From a checkpoint of a small sound classifier: cautious_adamw at rate 0.0024, held-out accuracy 96%.
Rows from block 2, named by matrix and row number. Each number is 500 + 40 x the weight over its row's rms, rounded and kept within 0 to 999. All counts start at 0. Numbers have three digits each. After the name is the row's rms in percent of the matrix's.
# c30: last pointwise conv (model.blocks.2.c3.0.weight, 320x320x1), inputs 214-319
c30.108 093:500500500500555500500520500500500500500500580500542551454500500500431536607500500574500500500500592552500500500500478500500429500500500385500500500443500592590500500500500631500539500500500500500500500539500500500500500500500500500546500500500500500500456500500500500500526648500500500500500500500587500500500500500500
c30.109 106:500500500500561500500477500500500429500567500500500500553513500467500434545500500500500428500500500500500500552582500500500500500500396576500500627500500500500500514601500500500500369405500500500500436500500570423500500500568500500500529566569580500500427514547500557500500575562430500500500500500500500500500500500500
c30.110 093:500500500606500500471500500500573500423500500500435500500520500500500429543500500469524500500554561500500500500500500500500500442500598500500500500500500500500500500500500544500500500549500583500500500500478500500500500500551500635478460500500594500500500500500500608500500503441500500426572500443500500500500500500500
c30.111 106:500500500500438500477500460500500500500500500619500500500500500464535500500500408500585426500564500625500500534500500500500578500632536500500500500500500500500500500500403500500551500500500500565500500500500500500463554500500500500500543500500500500613500500573500574478568609500500500422557500500558500562500500543407
c30.112 096:500500500500500492500602500500500500589500500500500500500500500500500584510500500641581500534500500500549359515390546616500500500374583500500605500500444500500500500500500500538589500500573500420500500500519500500500500500500500500500443500500619477500559500500500500500500450500500618532500500500572500500410451519500
c30.113 105:500500500500500536481500500500548496570517500603580500551500506500461500500500500500500500500500500500500500500500500500500500604500500500500448500500500500500500500591502500500644500500391500572500500500500500500500365469500500500500574592500500421580480548688511489500607514428500517500500500500510500541500500500500
c30.114 101:443500500553504407500500500500500500500383500500500461485500500500584550500500500500500500500500530500500500500500468523500500563500500500500500500500458613500500500500500500570574354500500500500500569500449500387500500505500500500500500500500611500500500500500459500500373500500500500500500500500471408500500497500500
c30.115 101:500551500633500500586500500500500542516500500500500500500500574532541553444500500500430500500520500500500500500421500500500500572500571500500500612406500500500500500500500500500388500446500500563622500542500457574582456500500500526500500500554570500596500500500500500500500500548500500500408500500500500500500500500392
c30.116 105:500500500500500500500562480500519500500439500548500500483490500500500572554500500411500396500464439500500594500500500500500449500500487478384500460500593386500507500529500500500500500529500500584500500500500500500500500500500500500500500391500500500467539462500500500500571500500500500500500500500575500500500485500537
c30.117 092:630500500500500500500500500500520563500500500558500500414500500500500500500500500579553483500500500500500500500528500500500500512417654607500500500500492500500439500542565500500500500500531500551500500500500492500500615500500500500500500500500620500500500500539500574500500410500500500500500526500577500500500500500500
c30.118 099:500500576500500500407500500500500500500500500526559500426500500500546548500500500500500500500448500588409615500430500500500500500500437500500420445500500500500500500500500500500500401500500500500500426500500500500500500362500500500500565455385500590500500500465500500500486500500542500500404500561500544500500500500500
c30.119 105:477500423500594500500500500430500500500500500500500500500542543455500500500546519390500500575534500500500500500500500594500532500583500500500500578500559500500500500593500500500500483500500500500394415553533500500500556436500431500500571500569500500500500500570500500500465365500500500447500500500500500500584500500500
c30.120 105:500500500500500425500400500374542500500500500500500500446500500492610456601399500500457500500500500530500500500500500500607500500500500500463500462500500521500500500500500500488500500500421500500500500500500500500502589500500500529500500500458500500500402500550500500500500500420500500410379429500580500500500464500492
c30.121 111:500500500500500500500500500369539500507447500500406500481500500500500500500500500500589446500500589500500469500554424500500500500500500500500487500500500500500500553396500500500500563500500500500500500507500410500500500500500500500500554500500500467411500500427556506500500525564561500500500500552500500439547500500500
c30.122 113:538539500500500500500406500448432500563500500437500500500500500500500500415500480500616500450439500557556500407500538500500413434500500500558610500500500500560500452438459500422416538500413500570537500500500500500500500500500500500500500500500631500535608500500493500500546451500500500581500500500500543620500500500406
c30.123 111:500557500500500568500500527500610500518500561500500500500500640500581500500500500500500500500500500391500410500500500500421402500500500500397500500610405445500561500571500500500500500500603500500500500500500500465500500500584570500551460552500500500500535444500500500395500500500500500571464500500557500500500500500500
c30.124 101:500402551500500500500460500500500500500500558500565500500500500500622500500500500500500500500500500575500500500500568500428500500534500544500500500500500479500500500498500500500534500500500387560500500552500500456500500500500500500624500500500500500500401607500500500500500500460500635500500500500500500500500500500551
c30.125 093:500500500500500500500500398500634500500500544500500500431500413500500500500500521441515539566500544500500589500645500500500500500612500500500466500561500553500372540500500500500520500500492500500500500500500612500553500500500500529538500500500555500500500500569560500500500500478500500500500553568500589500500500500500
c30.126 105:511500479500527480495500380500447410500500500500500500562537500500500537500500500500500443500500500500500500605500467500535548500500499500500500545500598500500500500500429534451500500500500500500442404500655500390500500500500500544475569541500566500555500500500554500500500500500500549500534568500500500500358500650558
c30.127 086:350459500500500500447500500500500500500500684500500500537500500509500500387500500500536373566396500500500490500500500500500500545573500500500500500500500446500500571599500603500500500500500500500500500500500500500400587500500500500500500500500529572433439408500500500500417500500500500500500500500462500500500500500419
c30.128 102:585500500500500500515413500500395500500500500438500524500500532500445564500500500500500500401500406500500500517500500576500546483500500500500500500500500556524500500577500500551562500500500500500500500500500500500500500463500412400500612519491420500603500540582520583500500491555575523500644500590500500500500500432500
c30.129 103:500627500500500500541500500500500500500500500500500552500582409518468500461349500500423500510500500500620500500500553500500500573500500525500500592500458520500500552500500546500474500500500500500588500500500500535500563500500500443500500500500500500500560348574562500421500500500500500455500500500500500500500500500415
c30.130 101:500500362500500540496484500500459500500553500553500500500500500500500500500500454500454500500500537500452500500500379500500500500610500500533466584500500565500500423500557535500500500500500500500500500392500572500500500402500512500500500500500500500500500500500500500500500500570500500610500419409500500500500545500591
c30.131 094:500412500500500500533500500500500500479500500536500500418500578500500543500500604374543500466441464500500397500500500500500500500500500500500500500500500423500500500500500500485500592500500500500500583500500500582500500423500500500500500500433500500500500500545500500500500500548500500681500500500618439500523500500500
c30.132 106:500500500500500500462500500500500500500384658500536500500462500509500500500500500500463500421500500500500500534399496392416500400500500413425500500500417500500500546500500512500500500500500500569500431500417500456500500509500500500403500558418500500364500481500500500500500434500500500500500500500500500540500500500353
c30.133 109:528500500500500500500500500456446500479500500500609596500500553500454500500500500500486520500551500500469500563500500500500431573500500500448500500431546500500500571500448500500566500500500446500500500500500500500500442500500500421500500500500500500457500500500500500500500500500500403500500500500500500500500436500447
c30.134 107:467500500500415500500500500492500500523500588500500552500382530500411546500500542500500500500500500500500550500452555500553562500500500500532634500500509519500500402500500500500500500500560500500500682500624606500500500593500490500500513500605500500500500500583500500500500428471500500500520500500500500500500500500500
c30.135 105:500420500500500500578500500500500500377555418504500500500500453486485500500500500500500425500500500500500500500500459500500500500500500500520500500500500500560500500500433500478484499500500406500500500500582500500500500477500500500500500500500561500500420403446500551530407500500500500500662500500500453608500563500603
c30.136 099:500500500500500500500545500500487500500500657515500500500408571500500608500538500500500426500500500500500466500427500433500504500585500500422573500500563500500500500500500500592430500500607500500500500500500500548500500500500500500500500439583525500500451500500500500500485500532431500592500602546500577500500500500393
c30.137 097:500426500559500425500500637500500500454500500500500476500500500500500500447388500404500500591524500500500449506500500429500500500500500422547500478500500500500421631500526500500500500417500500500500500405500531500500500500500426500434500500500500500500500500500517500500500500579500500500500500443500500459543488500438
c30.138 103:500500500500500500442414467500500500621500442500500500500500500500415500500567410500500500439500429548500500500541507549500500500523500500500500500444500500500500494520500500563605500500500500500500442573500500500500362500500500569444581500500597500500500500606500500516500500500500567500500617500500500500500500500448
c30.139 090:500500382500466500500500500500500500500500500500500500458587500500500461449500428500471500370500500500500500500500500500500500500500500471517500500500500500500500604500552427500500500500500500559416500500363500500500500478509500500500589500396500500500500500500413500500471500500497500373500500447453500398456533500467
c30.140 088:500500500500500500561500500500500500500500469385500500531500408500500500500500500500500500500500446500461500500500500600535444500586382456541500500500500500500500500466500500500500556500500500500584500500500550500500568500500500500389500500538442500500500500500500500500500419500500439500500500555500500500500500500360
c30.141 091:537500598500583448500500500500480418500500500500500500500500500500378500500500500500500500500513500500500572500500500565500500500500500500500500538500500500437500459500606475500500435605555570570578500500616620500500500500500500569500500507500569527500539403500500500500500500500500500500557565634500500500500500500500
c30.142 099:482500498445500445500500630500538422500412500563584500500529500500500500577523500500500500550500500500400500624456500591500500573514500500584445500500500432500601500556500500500543500500500528500500500560500500531500500500455586500457500500500568500621500500500500500500589500500558500500500500559583387500573500500500
c30.143 108:500500500500500500500500546500500500500500500500500500500470500473500500450419500500630511500410500500500500639500500500508582402500500500500500516402584500460588562500416500451500500500392500500564503500500500500405561500500500452456500500500500500500500466601500500500543500422500538500500506500500505623434500500470
c30.144 091:500500500500500576500500421500500500500500500500500584500593500554500581500402472500500500500500520618346500547660500500500500500500391500600500500500500500500500439500500500500568638500500521546598500557500580500500381500500500630500500500488622500500604500500433500500500500500500500531500500528500500500500500500500
c30.145 098:411500500500500500500542596500500500652500500380459500500500558579500577500566500500565500589448500500549500500500500597500500646500590500500589500440563500462503500500500500500500500500500500500500608500500500500500500522500522500500513500500500500500500569513500500500500500500500565500517500565500500500500432564500
c30.146 106:568438500438601500532500500500500500529500500526500558500500500467500500500500500500500500606500438500500500500500500500500500547500500428571500500571500560500402500500500500588438442500425500465500482600500500500500500500500589500500451500500477500388500563500500456500500500500500403532500500560500500500500500500468
c30.147 103:469500500500500500429500430500500534553500567561500500500500500500529500500500500500500500500500575500500500500569500500500574500500567500500500500500500595500559500505500531403577500500608500441464500500604500500570500500635500500500500534500500500500500395554500500500500500500471500462500500500554500500500500500500
c30.148 108:500500546585500489500500500574500500418565457500500500500500500500500500500500463500579500408500500500500460500500601500500482567500500500500500500500500500500500500500500500500600452500441500500597500500611572500500521500500500585500500500500583364604500500546412500500474500500572500500500500500543411500500500500530
c30.149 103:500500525500500586500446500500450548500575500500500421500466500538500500500537500500538500566517373551609606500500500580500500500500500500500500500487500500500500500456601500500450500453521500500500500500560590500500555500500416443500500592500386500500500500500500524500554500500557500500500500500656500500500500500514
c30.150 101:500500500500403378500580500500500500565450487652500451500500377608500500500500500500500500500500500500500426500500457571500500500625500500500507500500500500500500500500500485500500460500420367500500494500500467500500500500551500399520512564500581500500380500558558500500500514452500500466540500500500504500500500500500
c30.151 107:451500500500500500500500500500430555500566500500500500575500560500500500500599427500500500500500500500526500380470456500500500500520472500459549500500464500462500500500500489500500500500500529500500500500569500500436500500500500500500411500598500500500500500500500453500500551542428615500500500500409500500500500612469
c30.152 100:500407500436633500500583525500500500500428500500500551500405500500427500500530500522610500458539472500500500500500500500500436500500500500500500500500552500500430500469500500500591500500500500500500500500500500500584500500510500500500500587500500433563500500566500500500500500568475500500397592500500500500500500593538
c30.153 093:500601500500500500500500500500500500500513500510500500400500500500591500500500500500500500500500500500558500500500626500500436500500500445500500500472500617487500492500500500500500500500500500463500500500500421500500637500500500500500500484525595500609428423595500500500500500596500500500500500474500500500500500599500
c30.154 088:500500591500500500500500500500500565589500500500500442500500500500500500500451500578588500461500468500429489500500500500500500500500500500500465500500472500500500500541500537500500500559500500614500500500500500497500500500500500561500500500500511500508500462500500400500546500500500500500500500500500500500500572500500
c30.155 104:512500500483500500500500500500500500500500417500451500550578500500500500500500500500500395500568500500500611452423500470500500615475500500481500500500500446500500464500427500500500547403500449500446447500510449483500500500500500435500500500500500585500433537500500500500500500500500500566500482500500500605500500500500
c30.156 095:500460500500574500500559468420500500415559500500500500419500500500523500500500604582500548500500429500500500500500500603500500500500500500500542500629500394500542500500500500500500500628509616500500500500500600500487450500500500500500500558500500500430575500563500500445500500500500578500500540632500500500500422500500
c30.157 101:500500394560500500500440500500500500500500435500547500500500500500500500500500500646500500500500500500500446500387500505500500500500500500434500500500500500500500500500500390500500500577593500500500500500500500500500500500500500500500500500500527500500500500500500600500500500500500500500500500445500500545500500430440
c30.158 112:500495565478515566500500500500502500500500429667500575500500500500424592500500500500441540500500500500500500500428500413568431457557500603500500659518500500611427500436500481500426500500500500500500566500643500500500500500500612507570500458500500500500587432500500428500500500500500500500500500500558500526468500500574
c30.159 086:500500500500630500394500500500553500500500500536500568500500500500500500500579500500500500500400500500421500503528500500500500500500500500500471500500500500500500500500500500500535500562500590574500500500500567500500500500557448604500571582500500444513631500500555500500500500469500500500500500500500420500500500598500
c30.160 090:500500500500500574436500500500500500500500500500500500500500500500500500500500500500681500500500500500500500500500500411562500500500563500500500529500500527574500557500522610500533500500500500500450540500500500500500413500500483500500406500500500500500438500500500500500500531500500500500500500500500500500500500500500
c30.161 103:500500573500521500500500559556378500600569645626500500426427414500500422500500500500500500472500500500500500547461500577500500500500500488500500500500500500500545635500500500489580500500515500500615555500500500500500500500613548500500558567500579500549554500500543443500613500500500500500500500500559500500500500500500
c30.162 105:500500500500500500500457500500500500500500500500500500580500500500500390500500500500437564500500500500500500500500439500500500500500500500500352500449500621500500500500500500419500500500500500500420500500561604500500500344500561500500500500500510500560500500500500500500500581500500500500500500519471500500542500500500
c30.163 099:500500500500500573500500500500556500500500500500500500500467582548454597500500500500500500500500500500386559500462500500500500500500500500500550500500500500500500500500567539500500500500436500571500500500500576406500550542533500530675500500441524405482552447500500500500500535500500500500584449500500564416519588500500
c30.164 101:500534573500456531500500500500500500500500500500500499446544652500500549500490500427369500463500500500548500500500500500500500500450611500500500543500553500500500500500448500500500500500500500500500500500405500500500500594552500500500500577500500500500482567500500500500606500500500495500500500500466500388475500459500
c30.165 106:500500500500541500519500500500500500500545500500500615453500500500500500414373500500500500571500500425500584500585500428519500500500500500650533518500599497500500500429500466500465500500500604617500486500500500500500500500396500500500500372500598500500500451500379419544580518458500500500455500500500500500452500500500
c30.166 099:500500500500433500500538500500500500500500556556500500547500500500394500500500500550630533500500566500465500500409500500461500500500500451500500582450500500500395500532500500500500500500500500451500500500541500500472500500496500500500489472500500456500585500500500487500500500422500500501500500500430500520558559500500
c30.167 101:500455500500500500500500405500500503461500500426500526500534500500500500500500500424392500500592577500500500500500579500500500500500500500527500500500439500500500500500500411416439500605478500500500500500500500638409500403477630624500499500500500598500500500500500500500500500471500500445500500500500500539500605500564
c30.168 121:500500521425500500500500572436500500500500482500632500533500500500551478500500500405500411590421500500500500500500500500566500454500423500422405500500500500500500500562500577500534455500500424453500500500500500500500500500500500644428500500548500500468500500500500500500500500500500500500500577500576500500500500500394
c30.169 104:380500500500500500555500500500583441571500613500547500500500500500500468559500500560479500500500500500423500500500459598500500500500500542543582500500500500500428500530552500407500500457500581500523500500500500500559500500500580500500500608474554500487431500500500500500500500500500500500500500500500500500500500500500
c30.170 092:500500500500500500505477500500500500500500500500500651500500500572494397500500500465500500432500500394500500460500500500555500500500500476500460500500500500500500500463500500500500550442500500500621500500386500500500500500577500500500468419500500500500500500500500434500416500500461500500500500500500415525366364500500
c30.171 102:500442500459500550500500500500500500500500564521500500500530500403474500500500500500573411500382500500500500500500500500500500500596560500500623567537500500500500606500500500500500438500500500553500500441509500500500474500500500500353566623395500500595500447623500500500500500500500625500500500511500452500500500585402
c30.172 099:400500500500500500500500500500500375500500500500500500500443500500500500373500500525500433500500500525500500500500408500500500388500500599500500500552500500500407500455500436500546500547500500500500500500500457441403500500551523500661500500500500500500500425572579472500500500500500384500399383500571422500448500580500
c30.173 095:500500500500500500500500500500553468500500500542480500539500500500500356500594500500500500500500500500372500431500500500500500500500500500500500552500500551500500554570500500500635594500500500500500500500500500500500520500500500500500525500500500500609500546500500500637578500500500500432500580500500500500500500618546
c30.174 103:389568500500523518500500500500500500465500550500500500500422576500500500376500500500500500500500609500500548500500500500500500500500500500500500547500500500500500500500500412500500500565500500500500500500407500500500500500500500500431500500500566552500553500500500500500500500500584500451500500500500500500500500500619
c30.175 088:576550500500500500500500500550500456500520597470584500500500443500500500444500500402500500500500500500500500500474500698500616500500500500500500500500500500500500500500617500535500500500500500559500500500500500500500449385500500500571500500500500500533500500500615524587500500500500500500406500500500500500500500500500
c30.176 095:500500500560500500500500671500500431500500500464500500500566500500500419445597500500500500539508500500500500405500500585500500609500500442500500500500500434500500500522500500479500500500500500436500500500500500500500592500500500500500500500470500500500500500500500500432500500500570500500500553500500500500500500500500
c30.177 081:500500500500500685500500500500500500500500610640500536500500579500500500552500500500500500500500500500602546500420500386500500500500500500500500500500500564567500561500500500500500500500500599465500622500500476500500500500500500500500500638500500500500500500500577500500500457500500500500500500500542500500500500500500
c30.178 097:500500464500588545401500500500500500500500500500500500500627500500597616500536551500574647500430500500500500500500500500540500500545482500500532500500500500500556500530500500500500500500425500500577460610548500500500500500500500479500574500500475500438500609500500561500500500500500559500500500431500500500500459588600
c30.179 106:406500500500500555500536500500395500583500500500595500500443500500500500500500500500500500461500500500500500500412500453519589500500500500500500500395591586500500612500500500500511500500352500500500500500587500505500500491500500500500500500500542500500500560500500367596500500500404500500509500500467500545500500431559
c30.180 080:500500500500500500445611500500500500500500500597500500500500500500500500500500500500500500500500583500500500500500570500500500500500500602627500500500500500500500500500500500500500500500500628532620500500500646500672500500500500500500584500500500500500500500500500500500500500607629500582651555500500500500421500500500
c30.181 104:500500500500500500500500500500500500500437566424500500589500500575430500500500551500548613500500500500500500500500488500500500500500500544500500500500500500500551500500567500500634500500500452500500500610500535500500500500500500500534500473656548509569500500500500572474500500500500500500500500500500561500583500500500
c30.182 101:500500473500500500500500535500500500447500500559500500500500500500376500538500500500500538500560500500500500586523564500500570563605500520500500543500500500464536568500500564500500500500500500500500500500500500500500500500500500500500500500500500500500500500500517500591610531500566585432500584500500500500556573500500
c30.183 096:500500500500469500500358569500500544500500500408478500405500472389500500500493500500500414500505500500500545500500500468500500500500500500407500345500459609500500500409500500500500500500500435568500500500500500500500500500500500388532500500500500500470500500593500500500500547573500500500500500362500500380500500500602
c30.184 111:500500500500500500500541500500442500500564592500613484500500500500500387492500514500500500508500527500500500500500500500500500500417500500500500500428529538500500500500500500500500500500569500500500476500500500500421500500628563500431392500500500500500535500585500500550500500500500500442500506563625469500500500423500
c30.185 109:500557547419555596500500500500500500500500500491500500404500500500500500500612536500500454500408500478500500501535582500554500500552500500500500500500500500601535500535500500500500528575500565500500500537500543539623437563500500500500541500500500571565555500500617500500546500500493500500500500588500500566427500500363
c30.186 098:435500406500500500500500500500448481500547500500566500500403531500500500536500500500573500500500500448500402500500444500500500500500420598500500551500500500500500500500500500480500430500500500569500565475500500500464500612500500579500500586500500500500500630500632500500451543500500626500500500500500557500570500500500
c30.187 095:500500440500500500500500540619500456500500500500500500500555500628500500500385500373600500567500500500500500393500412546500500481452500500500613500500500500500539500500500500500526500574500500523500439500500577500500500510500500528500500531582500500500579510552500465500500500426500590447500500500400500500500500424500
c30.188 106:500500500417500500500500500500458500500500539500500500500500480500534500500470355436500500500500500500500500500489500500500500500500500500500460549428500500500500500500500474500500526500568431535500500468500404500500500500470500374512500500500500500500500549500500500500500500379500475500500566500398500500529461563500
c30.189 103:500454457440575500500500500500500413477428500500500500500500500500500500500500500420500500500534500500500595500500500500466524500500500500500423500500500479500500500561500500416593500500586500500500478545585500396500500500500435500406500629500585500603462500623601496500500429571500606500500500442500446500455500500500
c30.190 090:500500478500500500662500500500500500500604631500500500463500500421500500500500500500500500549500500500500500503500500636500500500548500500500500500500500549522500500500563500500695500500551500500593500500500500500500565500500500500500582500489500500500500500480500500483500500434500500500448500500500500563500500500515
c30.191 088:500500500500533500406500381500500500500502500500434500500500500626500500500485500583500500500500500500438500500500500640500632500500500500421500614500500500473437500500500500500610559500500500474434500558500500500500500500500500583500550610500500500500500500566592500584500500500500500500500529500500548500500600612500
c30.192 080:500393465409477500500500500500500500500500500535577500619453500573538500500500500573500500500449500549500547500500500554446500500500500557500500500465561500500500500555500500500604557500500549500500500500500500500590500500500500500415500561500607500500500500500500417500500500500500548432500500500500573500500500500425
c30.193 091:500447500500500575500590500653500500600500612500500500500500500500502547500467500500555500444500598500605500500500500500553500500500535500500500597500500500438500634540500500500500500500500603500500500500500500500500579458500500500500500500456500500500477500597500591500576500500500574500500500500583581459500500500500
c30.194 109:544431500500500500500550500500500522524500500627500500515500500500500500500500466521500500500458500500500500500500421500470500500500500501500599500500518500409500540511500500594627510500500500500500500500608500444500500500500500500500608500500500500500500500500635500500554500673500560500500459500500418500424500500500
c30.195 096:500518500383500500500500487500500500500405500500500500500473500500496500469474500500500474507437500440500503500500500500500500369427500441500500500500500500500427500500500500500500500541500500500500500500494500571494500500500500542500500659500500500500500500500500500500500500500500500500500500500524500500500408500500
c30.196 095:500430500487500500500500500625424500607500500500500500500500500500500500500500500500595500500416500418500500500500511457520500468500500500386618500500500500500500500500555550500500463500500500459500629500500440622500398578500500388500500500500571500500500500500500405500480500500500586596500500500500437500500500524500
c30.197 110:500500500500578500500428500374546560500549500500500500455542500500477431500597500500500586500451500500514564622500592500500500500500538558430500500500573500500500500500500534500500500620500500500500500500457500500500500500411500576567583547571570484500500500500500585500500500500500500458500472500500500424500500500500
c30.198 102:500500500500500500500500462500500500460500500448500565500500622541407500500500500576500500500463500500529500500588500500436500500500415500500500500500549410386500500500500535454500642500440500500500500500500500500500500500500542500500500612500658500500500555655500515500591500500500500500543500500500500604576500500500
c30.199 113:488500500500500500500500500500500500500500366582500500500500539500500578500500500500500536500500439500492545541500500500500500500548500500500500500500500596500500574500553537426500500500500500500500368500537407394500547500500580500500541500454500500500500549500500500556500421525500500527500528410500536500500500588500
c30.200 119:500413500396500500500409500555500415535500500500500458500460500572500500500500477500500458438597500564500500500361500500500500500500500500433500443510477403540442500448500500500656424500500500500500500500576500572500500500500500500500500500500500366500500500500500500392528500500381500500628500500536500500500500500423
c30.201 103:500500500500557500500599500500500500500500500437604500621500500500500582500500500413500570500447500500479500560629460446500577500581396500500572500500500500500500578584595500463582470500556500660500500500500500500500500500578500500435500500580500550500500532607500500500500500500500500500552500500500500500498542500500
c30.202 114:521500600451500500500500500589500500500500624500500500500530500500500500500500500500500500588500544500500465500500500500500521500500578500500500544500470500500500575500500500500540500500529500601570540557500551500500500500500500500500500500472500500500450500500500500500500431500544500500500464500590518500510500496531
c30.203 114:541500527552540500500500500500486500500500468500500500440500500587500500407500500500386500500530469455500500500500500500446500500500600500500539500436500500393500458500398441554500500500500505486500459500500500500500500436500500500536500465500500586448551500589444500431500553615500500500564500488500500500448500574579
c30.204 096:500500500500500500500500500500500500500500665500459500382500643500500500456500500607500500500568402500500500523500500500610500500500500500500500500500500500500500500500583500500500500500500660433500335500406500500500595500500500500500500451500500500500500500555500500500500500500500500500442500500500500434500500556500
c30.205 076:532500500500500500500392447500564500550500500500500588500500584563500500500562500500581500398500476500440500558500542500500500500500500500500500500500549500500500500500500500542665500500500500562520566577562533500555500537500500500500500500500547500500500500500500500500611500500500500500500574500409500460500492616500
c30.206 092:500428500443574500500500500692500571500500500500500500500396500500500500500575500500500500500589500500500527500558500500500512500500552500500500428500500500458500543500500550508500661468500587500500500566500500500676500500500500466375572500500500500500500500500500500521576500500500500432500500547500500577500500500500
c30.207 108:500539500500554500548500444500500565476555500434500500500386557500500471500500548500500500500500563500500500500500477500455500500500500449500500410500459500500500500521518500500500572500500500500572624447452500595500500438500500550500448500540500595434586435500461500453500500569500500500500421605500500500580487500545
c30.208 091:393468500500420500500450500500500500500500421500428500561500500500500500500500500500500509500500562500464500580500500500500500500552500419554545500500568399500500600500453500454519412500500500500500500500596500500500500500502500500500500500500421500512306500500500500443500500500500500468500500500455500500456414500500
c30.209 092:500500500500500500592592559500500596500460500530500500500500500500500371500500529600500500513500500592579500500500458611500500500500556500500500574500520500500500500500500500500500500469637500455500500500500556500500500500500500500500500500500500500500574500500500438500500500500500500500500500500500522584500500588500
c30.210 104:543500500500500500500500500500500434533500514590500500554500557472363500500443434500500453500500556500500383500500500500455500500500500500500500500500608500500500500563500500500616433500500500584500500500558500521430500559569599561379500593500605500500500500500500500461500500398500565422500537500500500599557500500364
c30.211 107:500500500500522500500555500452530500500500500422500435500500580558500500549500404500500541500500500500500500642474500500485500500500607500500500601500500500497547500500500439500614500500500500500500500500500500500500477500526500448500583500500551560595500563601560500500611500500500592500390500434500500500500500450500
c30.212 106:500500500500381567433500500500500500603500500603500500500500500454500463500500442483603500500500500439500500500428500500500535500500468500500500403500541461500534500549500500500453566391500500500500500500500500415500430500558500500500625500500500500500500398557500500500500388500500500500500500500388613500500500500500
c30.213 088:500500500480500478428500500500500500472500500500547437390500421500500500659500500500500500396500500500617445537500500432500500500500500500500500500500558500376500604500500500500500555500500500500454396500410454500500500531500533500500500500461500500500500500500500508500500500500500500500500446413435500500500500500476
c30.214 098:500500426500443500500500500594500500500395500417569500500500500467500500500500410500392500500500500582500466500500500500448525500500500500415500500500500500500500506498419500500500401500574500500500500500500500500435569450500515407459532500500500500500500500500500500500437500500500500500500500500500500500500449583500
c30.215 107:559500500500500500459557473500465500500500500500500459500500500500500500410565500500500500500500493500500500500500500428500555500500500500500424500565579500500500500500500500500500500500500500500500478500500475556445500500500500500476500463500500597518500500500464500542588552500518500539518500583430500500500429377500
c30.216 090:500500500500500500500500631500500536500500500500500500500500562500500500500500590500500443500463500500500500500500500360500461500410500500500500500500500500563500598350500398454500500500500641500615500500500500500500572500410500407500500500500500500500500584500500500500500500450394500500387399500500426500500500500500
c30.217 107:588500422500500500500500500500500591500466420500500500500500500500500395500500500514560500500500500465431467500500614500500500500500500500500500500500500401500500500500566500500500500500500541500418500500568500500500480457500500545368500500500553484500500451500500500500500500500603500500500553500500500450500500500500
c30.218 111:438500458500500590500500500500412500500431553603473500500500500500500417454448500500500500500500565500500437500500402500445500500500500500500570500444576500393562500500500500480500500500461444607500500471500500500500500500579500500500594606530500500500500500608500500500500500486500575500464514500500500500434500476408
c30.219 099:442500500500500500500478370500500500536500500439500500500455500500514500609500500520500500500500500550500500500610500474467500500500500594446500500500683463500500546500495558444500500500500535500500500500500500500623500500500500581500500612500500406500500500500577584500564500500596500409500462500500538500500500500541
c30.220 098:500500500449500439500427500411500500500500651500500453530500500500573500500500500500599500500500500500527500500500500500500500500500500660590613483500500500462500553500500500567526463566500524448500500454614500361588500549500470500500500500500605500500500500570500436500500500540500500500435500508500461434500500500500
c30.221 095:550500500500500500500500500500500500500500500500583541500500500500500500559588569500500500500530461485500500556500500574500500500500500608500500404500619500500500500570459500500500500500421623500432500500543500500500500500569500637509547566500500500500500500500500500500500354573500500410500500500500500500500500500500
c30.222 113:500500500532500500500500500500500404521519500466500462504500500500500500500617500500549500500335500500500500500500500500399500500500482500542500547500500500500442500535407456645557500500392500510500500500500569500577416500565500468500560500464500500500500503544579500503500500500500500500500500500500596500500474500500
c30.223 110:500527500413500500500405503455500484500500569500405500500500500383500571500500500500508500500500500500500500500500500500500500500500500528500500500500500591500500500500487500616551547500500500500443500500500500402500453500500500500500636608500623500500500500534500500594500500500474466500377500644500500528470500596500
c30.224 101:500500500527500351500500460500500435500500500500582467500500500447484500500426500588500486500600500457500500500378465500500500382500500500409500500435500500500500500500500452461500500503423500500500505500500500383444500566500500500500500437500500500500460500560500500430441500392500500500500439500500500418500500610442
c30.225 107:500500639500500500500500500500500500500525548500500500350500500500500500500500500500495500500500439500500450500500558578500500585500500522500500500570500543605566500500500500500500647645525500500500396585500500500500500500500500500579500500500500500557500500599500500500500500599596500500500500500500529500500460500500
c30.226 093:422500409500500500388463500507557614500500500500500500433424500500500500437489500500500500542500457500460500500500500500425500383500500500500500500500500500558406500458500500672500500500500500500500500558500500500500398574500484581500500500446500500500500443500500500500545500500500428500422500647500588500500500565500
c30.227 083:500500500500587500500500500500500500401500500500500500527500500500500500500500500500500500500745500500500589500595500500524500500500500500500500500500449460500500500500569488500410558500500500605424500500500500500613470500500500500500436500500500500500500426500500347500556500500617500415500500535500500500500629582584
c30.228 100:500500500500500500500500500463462500500535500500500500500500500500500500436500572500500467582446555500450500500500500500500500500500500500500500500500500500479500500485500500500500550556500546474500612490410500500500500500500500500416500500500461597500624500500500456578500532512524500500500500500481425500500385500500
c30.229 100:532500585500495500500534500524500500500430500500500550551546500541500534500500601500645397500500500500598500500500500500500500500500500449500551500538500500500602500575500500500500500443500500449500500500500570500500571500500500500492500500500633500500500500500464500500500500500500500500500500470500500500500579500500
c30.230 108:555351500500458500500500500528500500500500500500500500500500500500479451500494500552500362500500422500500500500500500500500500500500464544500614401500500500500500553500500501571500423500500500500500500500500500419500505500500500500500500500460500500557500364516500500500558500500401500500500500500500500500538500500500
c30.231 092:462436429500425579500500526574500443500500500500500500575480500500500500607500500427533500500500528500500500562500500500516500500597500500460500500500500500500500547500500500500500500500500500551500500534554500500397500500500385500500500500464500459546383419500500500500500399500553616569500500500435500500500542500500
c30.232 108:500500456500583500500500500500562500562564500500500500425500500527500500500500499505500500500500500508500510500500632500634500500500500500555500500500577591500500599520500500500500432522419576500500500500500500500500567443500500520403500500591500600500500594500500500573500588500483500500500500500500500500500500517500